{
  "image_size": 48,
  "crop_scale_min": 0.7,
  "downsampling_factor": 8,
  "loss": "l1",
  "decoder_norm": "batchnorm",
  "decoder_activation": "silu",
  "lr": 0.00086,
  "eps": 1e-08,
  "batch_size": 256,
  "final_lr_fraction": 0
}
Rows from block 5 of the encoder, named by matrix and row number. Rows with one number belong to one neuron. Each number is 128 + 32 x the weight over the matrix's rms, rounded and kept within 0 to 255. All counts start at 0. Numbers have three digits each.
# fc1: MLP up (encoder.blocks.5.mlp.fc1.weight, 1152x384), inputs 0-191
# fc2: MLP down (encoder.blocks.5.mlp.fc2.weight, 384x1152, transposed), outputs 0-191
fc1.656:123053071095197160156099111113079108103048096141123084104129149110118071167105122112111154163110131118120115171135104136150196108126091142137140099070101162105081123085097078098096120125126103115096036106119095189153155143132121109186148116055134204095123125155116119120102103116154072168135114141058102151173125136145187165092116148084101166121040138194197140122083101213105195100129127088093136083124121141170149089105115106185138161143135142134092116134165117125155047106085066080220134167131057159087154138098134096108111129186110144090102177106130163137107169079115141181
fc1.657:101092122083110119119154113105175116111081122151154171154126088091158142145173176181150125129107131142145076109133134183079135105139091150082151122123156079100143132161170152123161105164127116112170077173184128105181088109104108135180116070062115173175118141105088129108094150177135054134108110138121087159124165096141114103147163117135082157129125112118172116069116120074147120121161184151128149113085121178111101139115122107050102058112166123143126207138153101109105115138155132139180088122095094134120140143153153105142130090166144091120138121104161159148191143176184134126
fc1.658:092120129112232144141130138129111093157197124115071118179109146122155127126139167147116155151142088084130166104153109147135107174147113154127131134107144100150147102102186136088111158155135114101072112127130140143138104148132098159109069108138104145117045157141107146098095139160119166110130112145119090137142146125152142141173140114141113141154141141206078152123122171147105083137183110166117168086144117125095132132108119140132111160154146153102140115129112100145121178110159099125158145111136111133156158133084147126146137108087090125157118132136172084100176161075144096135
fc1.659:118138126134145100111173157096161166151155104090132137099159114143114187173146155143129135149175103117115097140092123063112132078150171122122122111187109095138106152096102106106164142112128144154087136074141150116122148157092147100140157162118087113126065123147135157131130090125139161130122169119139128081131131109119113139140138158119156115159106119162166121101120107115192077111122105134108132084062075105086152078156116091157135097090167117117151168115111115115116133123090129177139176129144128159164152160127083128123097169081095131160105129125052128151128114108155204075
fc1.660:091107152147105129127130103098149103091101105129086126110163108139068146163147147141123128075071109096104162135165106117115151159121164114147164156128095096203107140107188128113159160129117100183123098116114136089148131125119139113125157197176115098138144118168125137157096113110147197129088129138100194171223155123120092126157096131143116101120097156167107168127132117132172089102105134138123138137134146145136135089146106182163177133143132147102133102200141138120128156154075173089178172119058126117159127106129104126075122123110112105135174120141140013111191142083124070182
fc1.661:149105128119133148142216098110164146070135154107106145161082132217134146144107196137132163114135077134111081127116101116093110122108146110143123132125163134106078102076115102077130109159160087161139065132140090129160161095136134138143135172104162133144000136095120144077103110169138143086121109091151082117157176179158149142167148116115119147149124113143136138127096131154072132132190108113172178080107089137192100116100147129121181188128114134110143100103085143112127178107169102095204149168101074142126143116125122157178086129112132153146148101149164034134134161069140080146
fc1.662:140108144083148153097147085111143112088153075106160109178141137135200120107145070145101127140082109118119082124094146133117141069147145158077144155130164129122101120186083073072094128115119084148179117079154138101107141133126097155184225146095161165129052094133153182147081136163105110082151121140109128133091108195214158133115123136106137139153136139159100157101114167143144138098185127115126106103087099136174150102144152109160139176153117152118108143102135126154087075096085093194126171128080093086145105119136115146093104156141149112139083227109156148125134188110113081154
fc1.663:083078136097082152080099136143115106141125168160126124187149127109143176145115124146116070114200115081152147134128069056137156181101172140116135105104178131105138151165169142231080094094121162122171113145183128143112098100165142182132110190170123122109169075093063169157117128126120148157121143197116098092032223146132083116167111150098127134078174110131189152058110145121172175176093131162119090122136144122150102073134226105118119113146155111098117137093173135161125116132156157044131184124127101113189095117119123080100129096198177138130143129154170113166119153107117125167
fc1.664:166140109157164144147100114093202157077124107105117150150062105162103169114117110160108144109174104152094145148130110092159143114100173107162107105170106125123125186144130151140138189097119129145124185101129119123180177125129121121102137178196163135148111130110136136155126100134118135160124180088099113106141154108143081131177192109114138105099143111136189109148121114120107113128084174158095135117110124150128128115167205172132104082100145140108119097124109102146110125058128176176175114146168155113180142097160106104127059137057112119137129091130133064152133180105116152081
fc1.665:186095178114137121141207089135156178172000223118169045122184120216203145067093120133127153138119206116138174144201166129167054048138127162217155129090203157108117127143119119123131096169134099109119099167157092100118078123096160130119116188100166104114076151136152131126100110173147112125112128151103117097141150110158127174111200096129093134127066151126121162135122100134122167129129154137216192203188106111168108133126162139193155090177188127113110091122129139136164126120149174172136174124104099148103115139139051144142073164030120141174137085131137164173110124000097000142
fc1.666:106097137159152173132106094141116115109107122107140144163143133128171179118163155118140141098112147089107071164100096066175139134126123140143112129088164121136102172109143101143115104128102113142129069112181150090084138156119151141136157063110137103173164138107149114147094061154122074089107126078133084146123195137145136157105117106108097091079127131160144146138150126129210154154099081090150146132112122104131111132118133081132113186127174113102108137085124141159137140136165088079060115109103118140145140104124127116125094055127126127133105138153160106138126123162104159106
fc1.667:128178089162126170172153139126127126140102143097140101177189156188207125120154179138162122135122091161114128169132149079140088163139144111122106121120149148098131123154094119122102103112103108126143113108182143123157169115133093113140159153136107128132092141148118119145078098107164106107193128083150086118153130156140169164122070093121129082112149163078022104143097136097146098092076084118128167085126069120170139114158109096134108093158148150131108105115119143135130051138178151172180107123098137102119129115157081068141088140066111168129137175142159061101106220075155087105
fc1.668:119069110159139131209164139127175149107128116123169185125142131151164143103076152109185145151174121099153096097141074116137155111113117141163160163111124154093112115168097089128073095173123141134103143207092099169130117162094144190150095150117113114145176098154114154085143142135099125140145120220098127029123101147152128140147163130074130135088073131106148119146121169136138130111157124128152180201157141160143153170141133124130137140140102134145086129091134155178153132109134108153161110124187116168157178108163091087105168108131135087100146127141140095173109168095111080139
fc1.669:105110134101145113130117106113161123087049134147153111094113144110141142177131149167146088122095178127135056123125179096124142086113106111116115143120068176053097158146085112146107116071095139108137090162198124135130162106139131167157147172113124165121116142157126110128121156096176099160070115106128129160136157121133150133102110161095102185134141130142114114156117157161104167095110100106146091124098109136191117138152126151132157097160119142135133087059120140136144135159078088098071108120127179104092133160093100066146094154168134149124139153125071117118126103122128138163
fc1.670:138126082097140152143188139103164120105120159071104160185138109181130124165113125132146092093120124080114110150143095147136101164149099151098184110190087121092069144164181130131105162075141114123212204169132100114145100094105153177118149163125217081078119161111139095185146115125113208130098112113107097099028124101147120159091152120165111114134110124122169141137118117101143151172141079145044157158126126124062117133104151078119156148144117173110108139128096114169121148138151156147159104149158132099170168088070080157142119058096152135150226121112157143101143196128136112192
fc1.671:157119141179166155092142123140172187099140046110110132109143109133158143129131123197105127119210071202108054132126113026169143169119144098106151115151123145101101184149139127120155128118100116148083123130146096117151056165112151139094170192103165134123160089150172133113076070127162055127099126142166160082154200080139158118143136071153148094148126134113128153126137146134181109176108118036175127126098109105156103139159151151173177134127149138127135112188096172092165102088140187145052140114083026074180131147094121081186070078086148141147123107115048144129170146139074074097
fc1.672:113177108119096178215146148085076159148200170087137108110135149132148171121172084114202114181064097170157059144210100110169255127160152107103107108219108147081139101126054116073138136120115076098221108101181114197106122194128133148140164091120045138127075194163135112174073074110171114114073132153216060126023102151155112150090160148139106134077097155145061169127147107184153152132125094110107133135148114108125124117171104059115093138101164158109099153124171114112146135096138037081136145124088152111090113118105086110033167153162235119170172179104111082150180097000110145151
fc1.673:115107132147141133130159139101170147116142120130144117153139109141139123132086100132167112121083144136119130123146065096126128120121112122156158144125052113105127153171151076138125125164116117114154103128132137122170113114138128167143096157097150153151152128147104120146125108115153160132150178153125065082159118151136133127110123104113165148082143139100157136082106114183090154118127082138123126120133093168157139079136122161148177118091120162125112122117154137155143114126090102148125096123100119175153118102109123086153137077116150108137114139110131081128113180130096097104
fc1.674:115102119130082109092124151147139163136138090123181141121097147137127099107137148100122151168173107121119133107139157112101101141078137105128118125147136124119096104217115139149151173166158126120165121087099150109113175150138181113146079106118086142123159159154178149152111155099136157135120110140139121114135092140137120069089138161093136103155137155180088105158106119139130171128055127114100159111139180120133132079160143141132125035147046116131141094137184125140115165141085158046086148158143194128148128137106129136105140137172128104136126083112078147156182135150100191099
fc1.675:117114122167133155134179239130167079124183161136083152096135090203129181160104177131140125137128130152142046125086115009119065052132126129129154122155106130097090163148140119170105102082099103147160160164147122076120102108095138156093094182106152095152142103204139208152117091056167104146133164196116140096141212152118097130130065131143112111149115134123146137118133156077100148137085102164057062134169099118161098133148131125103170122138171153083115159143115214115119120123156133117198187120084134156130151141106113118132077162137122099144182117120175125165178156078156020154
fc1.676:128097116194137129073162214092097110185160166142146124117131099053144068136090106159130123135153106069068077139205159126090224071141140138131128111195112146173084127068157161135106144109093081098160162106103130142170147163076061104170162172139137172123124119138178158158108065073068173149159111122111134106172149144115144147109139061106137125048142130128054111094122073147167088111037131157102198088149129200210120124174127117186145129101149171103113058186129162128104149141123089176134107187149097200133131161111095130153092149055062085161137109096116025191168167088135124128
fc1.677:142135138143157157119154099097180156214097159140143118164180118129153169111121051166168136113181138132108054117157115154147112155148140114204172123136110146123074095155141108140131124153155089109095080114138074127159030135105168076124127149161166129143089173103085099180092106153118139137099103124121106138151065154159135156136099107107102143080127140148130183099110143140050150147151151110164203169130056203204114064137143124156141064122111154147116101144153161123158121146117130147074095132080113107158139152067082117133170100069145134178148117082136125160111136141140066149
fc1.678:120143110162117127121123138092110143161152130106159150136104119016142179110092092118155094115123138126121099125142128094134247102069127137086151168076146104167098106133122158085122080152123119105141123154094105152168099141094082109098138158093113088138152135120118118073078105093141191092122127157125124144110135119109117150096096125146053108076131152110120138095100105136101092106108155065167098146167128139098085099120118102122175107117129125116120136203150155093129110107174155175158097122100133165155147138103134052145152087131094109118198096114142043156167163114136077171
fc1.679:081154079112096172155081134148126109115120124098140141069091151135142081128161070137099196184255086121151155167128176108163099132156125127159124143106115137177149125139105141153121112108131119147063123155126140140079109116138151145108126126183112110185114117137129145156098145144114031114149112169093087146124171121123105109102119120128131165145145199157133108088136144129160098116096149130171134139153087113125144128136115179125148119114100157093081085159180131170112156138196128110160168196114141108129112100152170087107105135119116126124153173132160104138099155139115004096
fc1.680:137114065118113132141161176139155062101142138143134129154112087147057173154127149142128147137160198128114123153149142128123083121034140085123181143169167157105141151122206105156112105089131103157122108111092114174133067096142202094158100114123113129099103115135159155154102109109145169087158103149148124126131117135140160125125148140111121156115091145160131141108146099139219156122090158126152125100159147149143111094143123138115121078123090132124075124150168113114127153120102148031136166201133172151145140133107098162082087118156154160191152104101133129103155150138072184074
fc1.681:132125168141187162162251084135111170164029133100130133167145124091149141113145122131109117168055137109147139077165124139162146130134118139113153156087144113152147131122131155023132138176107165164178099119216043080151104145122161208127142176143160107171037141108122116141129093132155090144066148141087052116134141160128137139174224156189149126137106103170080163104152182117164102138220145147149215081069115135090131086149118139164114052160164137093060153082122067143097091060164106066129163120097092144139114150087077188114119105135171105153115079106056246099083118106102080135
fc1.682:142100125113131125105120139150163116173098200067121067161092100118181122167139085125086129108138190103119149157122077059153123136137208138154149112100096133159161163098157095168104108107168143161133092165159131127143041122143148151125111152170164146140104121118155146211086110088171151117134137091074144109190121165130078164143072095147132128133149138119138144116112169221081129098194102115117129125142122131175077148133160147181137128142186160096123124168145060114107116105133145056160122098088111168166132133085161128123105103111116105105197127135141098169141136158119100150
fc1.683:176110107094163140098144110114181150055011119117134184136118102163062195098168127167146083115176110164127053183142118131092066058142164058233157136198166089096122107161109139090123142095099128155137178179122124157145117152121114081145195184145159059169108134113111126105087093142111144117162121151143139118167164153149078149116153143173162122077132124089154150111134128131116090146089101134095148113091101181156151088174124116115198139090130191117110132104078091079109128173157129192160204230102055102164147077166106145140095175114169113227185113123147100161157175116096117114
fc1.684:145111148116226155141088102110128149137104076159112160128115151085179123120093173092117166193168129151094070124108121064143130109124139130183124142155191172121076126123085092132132166118139155138129070162100151129150129150109133124180111171135175130109096110147153110096131097139120104097111124172139149153145221150137144162109128127131110092133074128174184115181107164191171120139075106147111140082101082139159077147132152132110093102107148186145128083108092114143094128136070120146082106104125096184106133106075120100114070159065116157123104129114118077108099182087112098083
fc1.685:127121139170185136132124116116088155032027183108122162139103119174099066132115065135139109111129094103097031160152113183133104133124090177129132075061098111084135120118133135054137092136111035124046106151179149159120158089171124211170186118022137092127001155170170137094110117095156074144090151162107166143071114123142176189140090138093103180104130118093228122045100134110109081102177115086200112143129080175145157124151156197116178189105080150122151221067152109045172075132183094154181150149113086085098123128175120125121121155173133072124101144138138138106089201068123158101
fc1.686:090108122174103137082162040122171124129093119123092092162103133136168174123095107131173145137175122121143134111191098098126129128136175135157117134137179106160139154085112121166104158182141112170152117170113100143117170131120165121141130099118113141098102113160092151134147098101152130121137132133108137162178105169154095147161173116138156130080124125114126191156153135125121064102062121140159165194164141118103123134139112130252139099050116113136119080158129102178126094118147170123055093121088095085165153073198079099143119076166071083130075062158175089168194168063125121124
fc1.687:134145129114115123102119174095147153120193146091172126114181125151132081179182129154146134165092082131169087133154104103147141165118126141146146134096160093157150103142040125094124131120104107096153159110148094128120065109107079180121152144154151130114134176150060093044063125107143078149109126116116115142116094134161165147107138124071095169136120140120116124103140147160173122091136177112161057208115139131106126120144121128141120130108167201075156175089126156129163205095180133130088106128101105092183120141163128139159038159154125102175118142152138137147043110148121118137
fc1.688:121139127077120138081107132167193150145054088110125156127154116084093088152110120118110104116187178165142111128127152146119143182148108124104111126086083116129148142155161143169083082137057128127105137164130115166088114161134108103125112120165148188150128143102075087108103126159107027116087079134121155143127151111098135154151070021157134134107129091095103134142138151145131120127079160116159130105095157184164106162128134206129133128134188128127118135168094138134125140134114151134078116120111108116149087163134124125160129193112155108114107113141168158163129163090123000186
fc1.689:113130128146174171140108136103167113093111093133114086134138122185213189127132108155134146161116079160132109097141135098164102143127155154131112118142125123127096112108135137108112161103092072148108127077082083146131148116115119086155131122095160155146107121136132179110142140114172082108106155131144099142077139112137179135151112143112063102135107132108167162159178116176174119109193144121103106093084128109091174135113162048189111141099125133167080162178156139134149136106119114121108171162117095170150116117132141119094140103140166073106147108104125049136088153122117161121
fc1.690:157102117127204185134117111117174171169141136123068126141138109109098118099145098148115119156022149159147074123136165137183112113122179119094147148079058106096144172104132133137107060109116119167132140113081145102179074110111111125147117076046140156121051182174110160114080122064114076134100131080140172141106131164152135178155102064133121100137124140141086124106148097164136139124085094113149144101121091133182171109159128110186165171136131111124120149099126146116110074116100047161090144172141133193106152123115183105144143145132146134119131147134115016116140139088160140101
fc1.691:160093130153108145087129174093149113115158145105146134159105101133193062126133187131128142165059155044135091101106160090086161197130144146113088118160112120111103098149093116129153184140134112149198134090119139150130132131126138153137138111102112157141124165128120131124081126141123135101115115132153048087127118151130152141074165152117096134154106109195124118162100091160189143108075103106080170053113191167115143105134145041130104081150143152128122160090141145137139125137117138119155156142097103205151170113115110140102076106123109156148102110117101230101099131127153212069
fc2.656:147116126123100151123144075108145180127118109130096053128117158189228063104137190139159129168158149129127079075120064115058072121099127128142098154168121100121041140097159072078136110193076103117191127151088065154130195127120096113167151103088131138125110140192117095159115135153136145145101050128141161173106168126088125129147102149126161132110121121121195131145137109124131138110131181181201132146129100101166127102163131107138133124130099126124109145081137113127132088131148154117138109129108142143136125124133201128128124052189130130149042071152116164120106159177146113180
fc2.657:123126129122059126114157121151130131154105099133126131119123126141186122118127138105135116139109163125123134130134117116105121095084127148122135141156108122121115122104146130103152132124112114129102126143113131128126128127136118126141149080131112103139034144126140128155104117139122161139146143121132130137128149127104136133112153125130123136139126132124117125124116111136136127122047147133154115150106104125154128105154128100126134119122106122133136174090126127124128119142135133128127133118137169104124133127129151129129087155172132132149156117121139184121107134176130136127
fc2.658:133138128139155148111102146127112118116166124127146137111137089111110182126114153086125106100088130137130119142142145103136143168128122131132152124118205146157198133120123146125129130102150093141102124096126165111131106133125116119117122168143115119135193118106108145140146124122128104128143162121124161111154155129131128154136148112131125128144138124123148131153122142135144139123171101092127112162163172142152124163113129095140129145104148125127134096088142131130129135124114124122140111126147124136130127131123123127125251094111132129134132106100126177137129099134136083126
fc2.659:116146129100153121097122171157104117152136106130142161121107106127185117131104103156097128098210162130139161139147148115173110095088128188116134109152071151113098130136132152101131118090131200135125127126132064112126124128127094117106151100125141106125135129121153170146115115143128105123129148126119070141160142127107130099105160127132119134138124125134104127098124151126136124129099126168105107087119066136127124114159127126066131099122117130130140116118135127127136127125143127126136141120177092079126125124123131124125110133110143128107082114119129121143112110192156115085
fc2.660:114118129116176145131130099115095107116063153131119145142157125174062163126146117123109118098113072124136126151133102152135091128149120145127122122128149138174140130166087165143055142096164117142112126114165104140131105125123062152113119203130140173125164128120126107076174134086129145128112183131132160121107143127146124082145107179120129130137128124117122124186138146123084153129168119131135155098111128121130128123128122092154138124094089129126138086184130127124127162112107127118170120157112080187135116132120118152128149153096127129096144087125144098139170111126124137115
fc2.661:132131128155148120116125130123114152136126154137132101120147094163137149106143154096144119131096153116136147152143126141121108194102136117136139130143163129135132118137160141155100140128099125136109119120110164133130151123129066105139139139150096122131172145104122133161140145120125178142111154133135177117091163122099123137119133102132124123142123134121125125162113130133157155139157147113164128165084137145127130102125123125162122189103134132133124098111139130125126126115120126115132106122073137133127148121128140157132169105135140131153105091110079114107128120140128171127
fc2.662:115132130124144155112124128153070133094072113134141139132161120178140160099134131107132126123132141127123160143128135187118038111102131158161111147137077128199087126158110133106075121147145154139117123150107066149124160121139043114146119156132145209124153141138136117091124127101127144148101147120129152104119161127111133107134152166123166121141120124128128129155113126128091121128122186123186134144109088113146129137154127108162124143056152132131135097144127120130132145116125131125174120140105104146127116128124190126130091130151131127139106058121136093158148132174123181123
fc2.663:138137130148174176112154127136102163088129196136182115130094087209106134090157183111135104118123183113124136149145067179208111121086132116135143137167153131148135130139101162169116117101197073127109122094149161078126097133129048094141132211136111120115168131099114134169160161116130136139123177117118180140095186122128127093149122110126117136152122134131062128234106149132103200128145129149127143154089111154130129105087126156235125173080097128132144023140141124131127201114097100116196087150130123127127140122123120180130164109155147134104115107093088101142149095249125087121
fc2.664:119131129131145092122121158159091135171101117122124130142149127156158111109128169159130145129123193129126104144119115169130094105136121143131117131101106126134085131158121121103077098120085232126097136111115073162132192111119089107133141117120172144122155136138174138110141155127135181127101111153121078141125123132083126106131121121125120118131128123122151134162112142123138120124110172158127142077083112130106122116139130123118128146122150124120122099137138121127132089125129119124147134134146127138135135134137161150125086160108133130106031122152132111148132140151160134098
fc2.665:124130129087077139115108158118117162156116027136110105123214122175204169103105055159115120130255108140133251118114129083156098058157129179182084134145000134134097126157058165061106117198169205125135130185140000139122151129138147108128146154063167131117075126155235126147084067125126014126144131124139113190215119127144127052122212133130226143129126124135178123076130139122120122124154152188107157088144000084199123101197130156038122109111099128133112086151133121135135147121142100136211141136168079090135094141121227111133089151238109124069102129106171238164167147180157007092
fc2.666:123148132108051154112053137108086142079109182125128122124129114182159123124142179146117145114151151113138123135150149148151053093130123160129105126197142142139147132150178155158128166121122107136225131165109142146129114122132086092118124158116084108120030144147134151150133130141125168141161151103117155147104155130094129113112136118131151130143125140124137130147117146133158152134047123146174094129087061127092126124154130212118132117093128134131153135083110129129127140134117153145136100136090137087127120125125156139121174100214148127102155112130152127153102104113135079170
fc2.667:121152130161122109088164213195077112209123167128158183120146095091000082136124146170091137081083174128132164157159139166170155096112136149113140097119100153104114114149144126211133166090127186140083125120140122087128080129129090122093126058166115088125071138071147212144108120107130188115128109144106026102116092126090124118086155100131116121155130126124036117108117156128196137129114117147049105092088122177047132152134120142105137165154178131128149097141139131127128149114137106177117153113088167075127156128127077152127101184127161121106223206124062110142134088135116124045
fc2.668:096128130098163118109137147166078111137053161136168174130182129150074111113123065132104129105151158122138129175130112194155074099109132169122146116110061150184090121194080153152050101088147178153072121089131067153125135124133051148115118132145163197126102132117187128037152121110121133122127169137139106098125111124101129084142124179127122132137126132134125125162122148133085135122068152117135141080100084115117131115159124063175132083088152128129129088211127134123118155128122122121183145149154094168127111125122143132126032140123118127115116060139181093154148129145149200084
fc2.669:128128129113156111161113089129189128139142088123105066102116168114178132171108133135135129147145171127138113103115102064112164176133130096122142123151183123091067129123126120059185105206108126131162125128139177119128160127130149150128140142102126097128131118159151110140138165171125116125110115104145119152157136128121126143155085087126096126098128127125161122071155113129138130125117153140130105117160099116173128122096128099126134106157078123122102152111130132132133120151124150127127139128168133118128114116135123106132153083143102133107077114155159152083116138125140052152
fc2.670:135161137136106139114124121075122135150169189131138078117129143157182105129128221152121137120213204124141132128150072145135131138099126127142120120169125141093069129167141075140145125154092130133184125119110121118124173141127142091119127154122107088125170145156134152169175181149127217134120064143111158168149134130131131121145116121126142134129116122130152132124135159124180167135176139137141110127128091139109120100102129181143126151135111131134126057095131113126128131126129128145186106126107101107121133120123150153127192065151156123123021131164105137133093100181150094144
fc2.671:107101121095116150140129108134108098085042082123109151146111146152136152153134049088120108119000056132130143120128148145101105141151130136112137126129134129173159124086130120123089134093152133141079137102153154169125111131127093166130125115121133183130132113143108101079099080123128168127137138110155125088060172125112134119127118171127106129119133134125128128165142100125115091121093122118169136124135172090158128137152130085156125104103110128128145201135113133130124121133126155099070137139106140202128101139124116093126084161149099123152194060134137113120185144119112165146
fc2.672:145122130130146155184118071132201121100081000124094026121114170077213171164126087050152137173122101140085031030103131079000155174173130105161085195124201071205000123112148133000156093255111126117178133131087121198122255132135085143162139210070163224142161121224083100066146195123130016121037156117114160120135197130166128178248077161137141126116138115129238119129115089124096047135107255140176156112255031107195124126143129006162136074133061125121127179125124130127138066132166173150143122150157159226123130122146245084131000070172099128178000071159202200100211149167125151216
fc2.673:123132127126144147115117162185078111102145119126146167134151106169113139119121093182118121107135144128134128159135135147173050156113129147144135119123100139141181127146105127120083115076164146137100129112141127108127107130129052142124136119129143153126082123103134148119126107133127153128142106138125108123141212127081128108123159119128113126133129129125100126146127145129111122131030131134111129132098117133138129120112129119155127128102136130129139115137125128129127155133122117118140126136173111085129128130130125117128126146150135130136145091111141149141133115171146140103
fc2.674:148144127132127119117105163137141099146182113127128151134125123092127124141118128153114142119175102132120155103134155049137164120182124135123112126107145125094153129152129135123167144123127179111159124198142132111130120127131179130112132132113124097134142127138130168149138122130124141128127099139105068149180081128139128131108142073125162124129131129127129126050123143129177111126160114154091111087169124143109130185138129139029122130153124126133139143134127135133127123131129120134131145126162110085128138125132120129132172172086145133080124207130150098145111114050132089109
fc2.675:136127129125201121142145138125106111188085101135104150152153154125081190138141041190115134111115095137108126114124084170107154138167120137118115126091105119136087139153099108133089115110140201114066135060168107124126127135124113162115130159117151157126153120129137148088155128104131127100094092151101076136132110119152133098137100127139102136131140131132133127163132142138099123129140130165063165072136155153175131088113128090110131152161104122118153131171142137129125108118122116135098143148183117180125142135132100133126122165112139129114119129156140138142187106135125201095
fc2.676:118106123145180145114194152147110133102108160133175174122081073156101146087139102120134104130040148119136237177125122140161153188074126126112166122110107135129174128116081189174064103045189126131000121046164166093126101131125092143137151148147144129125218135045108120137112125112131218137116215122138138104108142126143123097133154167135092131148130123119016126193110123133074145126162108113092154179084181134153123102108125117219131140086107126129113079156146125133128181121124072111144126125166109145132138129131111147128127255090127131164116095069074097134118132214137186077
fc2.677:085136127070063093080125122131102170141132130131125102108166153206255022108101224201116136129221247126169127178135110129167025053106126190136125095172085160110092124188133136095115106161049178152184126220075000162128185129132086061124149116104152105127061132167244111153148160166129128129146113122163136179158149125048130064103141134131126131115122130127191126100144173128161166122055147162166095107045031058104128114172129163110122073111132130133080061112126125130126102142131148118241133135125075053126083125127181165126106093190114134049023079153168198131050155208196055105
fc2.678:132108126122114113108176104133174114147071096137138119120158111116144097130149137061130118136155158122121128130140164159090138102140124116130134161098109105137028117101129209117073142112104135117061131135098103180127144136137130141153120094112126161140125144116106103139143148119131172138099247123145132104098114126138131136129109164131157145157125122125117122127099094129157104115148171138157171124162190114119129095145124074158133128125129123134124149122141109129124102108155148146159148131112148192127136132113163151123030184178113121160129116102102130117156139183109120148
fc2.679:138164133149100160122067165139072099134130099123140136141150132095083129137146103123110154094089089117105098110150148141127110092197134118131091135139127135136147124139178082128151160153121112122163132117108162131120119132135179112104100160128089139119068129165111179103157123106125150125137097128085103116128086128158130156141116088132163136148130140133127118119107153125185112132127128153099112091177175178108130167124124123095132096120175122130185143118094135123121133134103128145133105155139157139129139131118120127129162069127157127125168177165138157170127081077098106141
fc2.680:144147134154122138120124207148105119148134087129147143144159093101087116117128155136120143117111137129115144123132159143146151111154124122143115135111110128113106135158145158128137129121133151115106130139127156113131120124119119107122114134125132109114116127124140194141142137103130128125125143147090077135155115126124125146122142078131154125149130131132103127105096142127173114130124148142088131087148132174110130166139126122103132126128172130122159096130122138115128145128123097140164140139150143110132145133130137135124080138128156131110159170115126139182128106119118088103
fc2.681:116103124103071085137231141219145095219042050128051194156150167119138152156108042181109108131123092144128253099105133113149153081136125174109143114108011130101128129107099155140113120071176220123038129137203108118131088129128068218123159054122158112135038111102208116115034113125128057111148129142144020126130136128048132099084160116125099128111135124125085129090150100128121076118033119185076161036115140115145128100183132162057118119171105123131129212213143139130131088143148149097056185116161159103130110133133098083132031199168090132128202149128154164112179162086133051047
fc2.682:118102124109202167135124094123118129085124098135135164130077140170104176119127074095127096121112115136137133128121078116125136172083129156116155124149170131175152118099090111122109112103189093141084123092194195113119081129135067158132147189147140142133215112110120100114106157135122093124123121089152155098141173129126128105135127152124092129111126120126076126220151121131052158131153109125152132171126113109196128121101130112183129110088076125132126128169144125132132152133118131080115127127181079187122101129128110110130183139135104127154130039126137081114148137178130125129
fc2.683:149148130131128141111099148091125171113183161130164076118145094179171164091116255126151123150251198127133126152130115104155097115115106133175112150175141116123100138162130166098124116151140094123226130191105091123132165123120105057152133167100108109123164125147141130178184168143136170140111144132123179181196196135115118097138147103117166116134117119124164132104111142121150184118152168129157128142113025139154127136112134185123130137084093121131115028097124115124133151124125105138221096132128086071134139125130182162126225123130142130077072102108122105140098125172162000161
fc2.684:113142125118107148110101127136106128120130086134133086111110131170171093128135170113125126112102154117146083143165118086117107217119125129126136115163198149136176127092167088103152146149077092157136125136118215120125136135134122109122138112140086117129097136141086138137135139151120165148140094120140153117077206115092132137122120103136085134129129134130122123134138142130158142121102130117178091152110183124120130142126131126176130109098114132132139175060111128129125122141112148118070106138113156113125111120114130147131189115142137128153120079143127158109104106145124124164
fc2.685:098128134095112145153113146179125079166140112123164193130139155067068146169097043143107124103072104128134094134111164133140144075169133132095167108128153151138216131121103131108169140097214109146085132093165190109131047131125186194103123146147139119124000109119185137064124080140127043115192129103138089072170089129158131138146128117127094118108138140128111126106155135131071105122000091072066096033189157128106128145093124077138137031141143132126138127179114134119126158169119138121122151149206131123134100124124088078128189228098093128105187158154231255123141118151138024092
fc2.686:133128124094188171150071127156136107086173048114122157121106164099147180152093052109122109127162101132129135080125120034101130133131124147129137131141097132148118126108090077040166124144176154127190127171154083116134127129121122152127130141098136156135114107148117129115094087151128015122121071089137090122225152131123129132140170114122143129110130128126145127031146114121117089133083144131113126136206012107163135162133129092070120082127072129131133189126123137138128129145134156103134145124216118118125101129128139063130121086136106132142150114140204086129125132080137144138
fc2.687:150142131132212158131095185215098117142174054124127146139229097110087210115108079146124125119131151121105139111127149103143071153142128108172123152125110125136126125141072159056095126135158162111129132130135114093130131124131086174135122120100143166119036127111142154123116074125127000136138143129107096145203175123109126135158164074136170134150132129126138128064101122128147070123028176136072151101178099139136133131131127076115135122115140133129155136147120129131132164130130106133164140140194157102140139132121160081126124145201134127106168132096194208158168112124122159124
fc2.688:124114126129164160168111115162130129121124103129112111134131129124110139141131116100144123146056145125117111111108149127090083155143120101138137142168120119150118134095130172092123119158135087117145126128134184136131130130127113161145118138115121152128055114138115106099121108143127158130124203110141142109110153127108128143150106109129093130121133138129147128118131087122116102130048153117146127131159137122175129141104127102185129088097106131127135155115107134127128129141111140113107123139141139143131117130128119080128122105154101128139143088113163169115144143140110097161
fc2.689:111142128106087175132068143164078113113108065125147117138192148144147157133118098125115136113123158128127107123131153138092026141142121137158108135159097144180114124148124118041118133172124150134152132162109107156131151133129079137125120148105126187127067127159157129081136094126127128137137127115128151112157186127070133132170119110126134128126129133130196128078128133127089089122036173117168106109149070103150128142139129107143123089072136125127148137133110131125125133143111146110163119155133122121128098126129171097127107136179117128127093057154212125155144120108128133158
fc2.690:105142130118093101098145133150108146178131182122129098113100131187208086105121255162124140126164253120145110169147098157110054113062131164120127112176125143094080132164151126138097116151045140140175126125103099156131177126125054073127143071137113081127111141139172136177139154160131205139132124131135150151132168126036129108110129126127102121135122130131177131127128156127177174128074144147178105134049076120146127101116130158150124151111109126124110090086136124129125087138126144132170114123105114070136128120128157167130120106188140128121004080147112140127070127166158090129
fc2.691:139169138135096132093083138114137135129175155132133113122122115142167140131125170127113144112174156122141147116156164083118125152137129139115109123157169150096153134151144140120163156149087151124169133154102149112129119126123153096106137166120077063124133140150123168184151147135133135134171134139097130160162136127141123139137122081123149124139134127130154131105114166128164142120121086124115079122141114154107127143136130146102133140124105124122140113079116131122135122124123118157135115121132119089131133133126155153127255114129166126108108143134128129140072092132138097133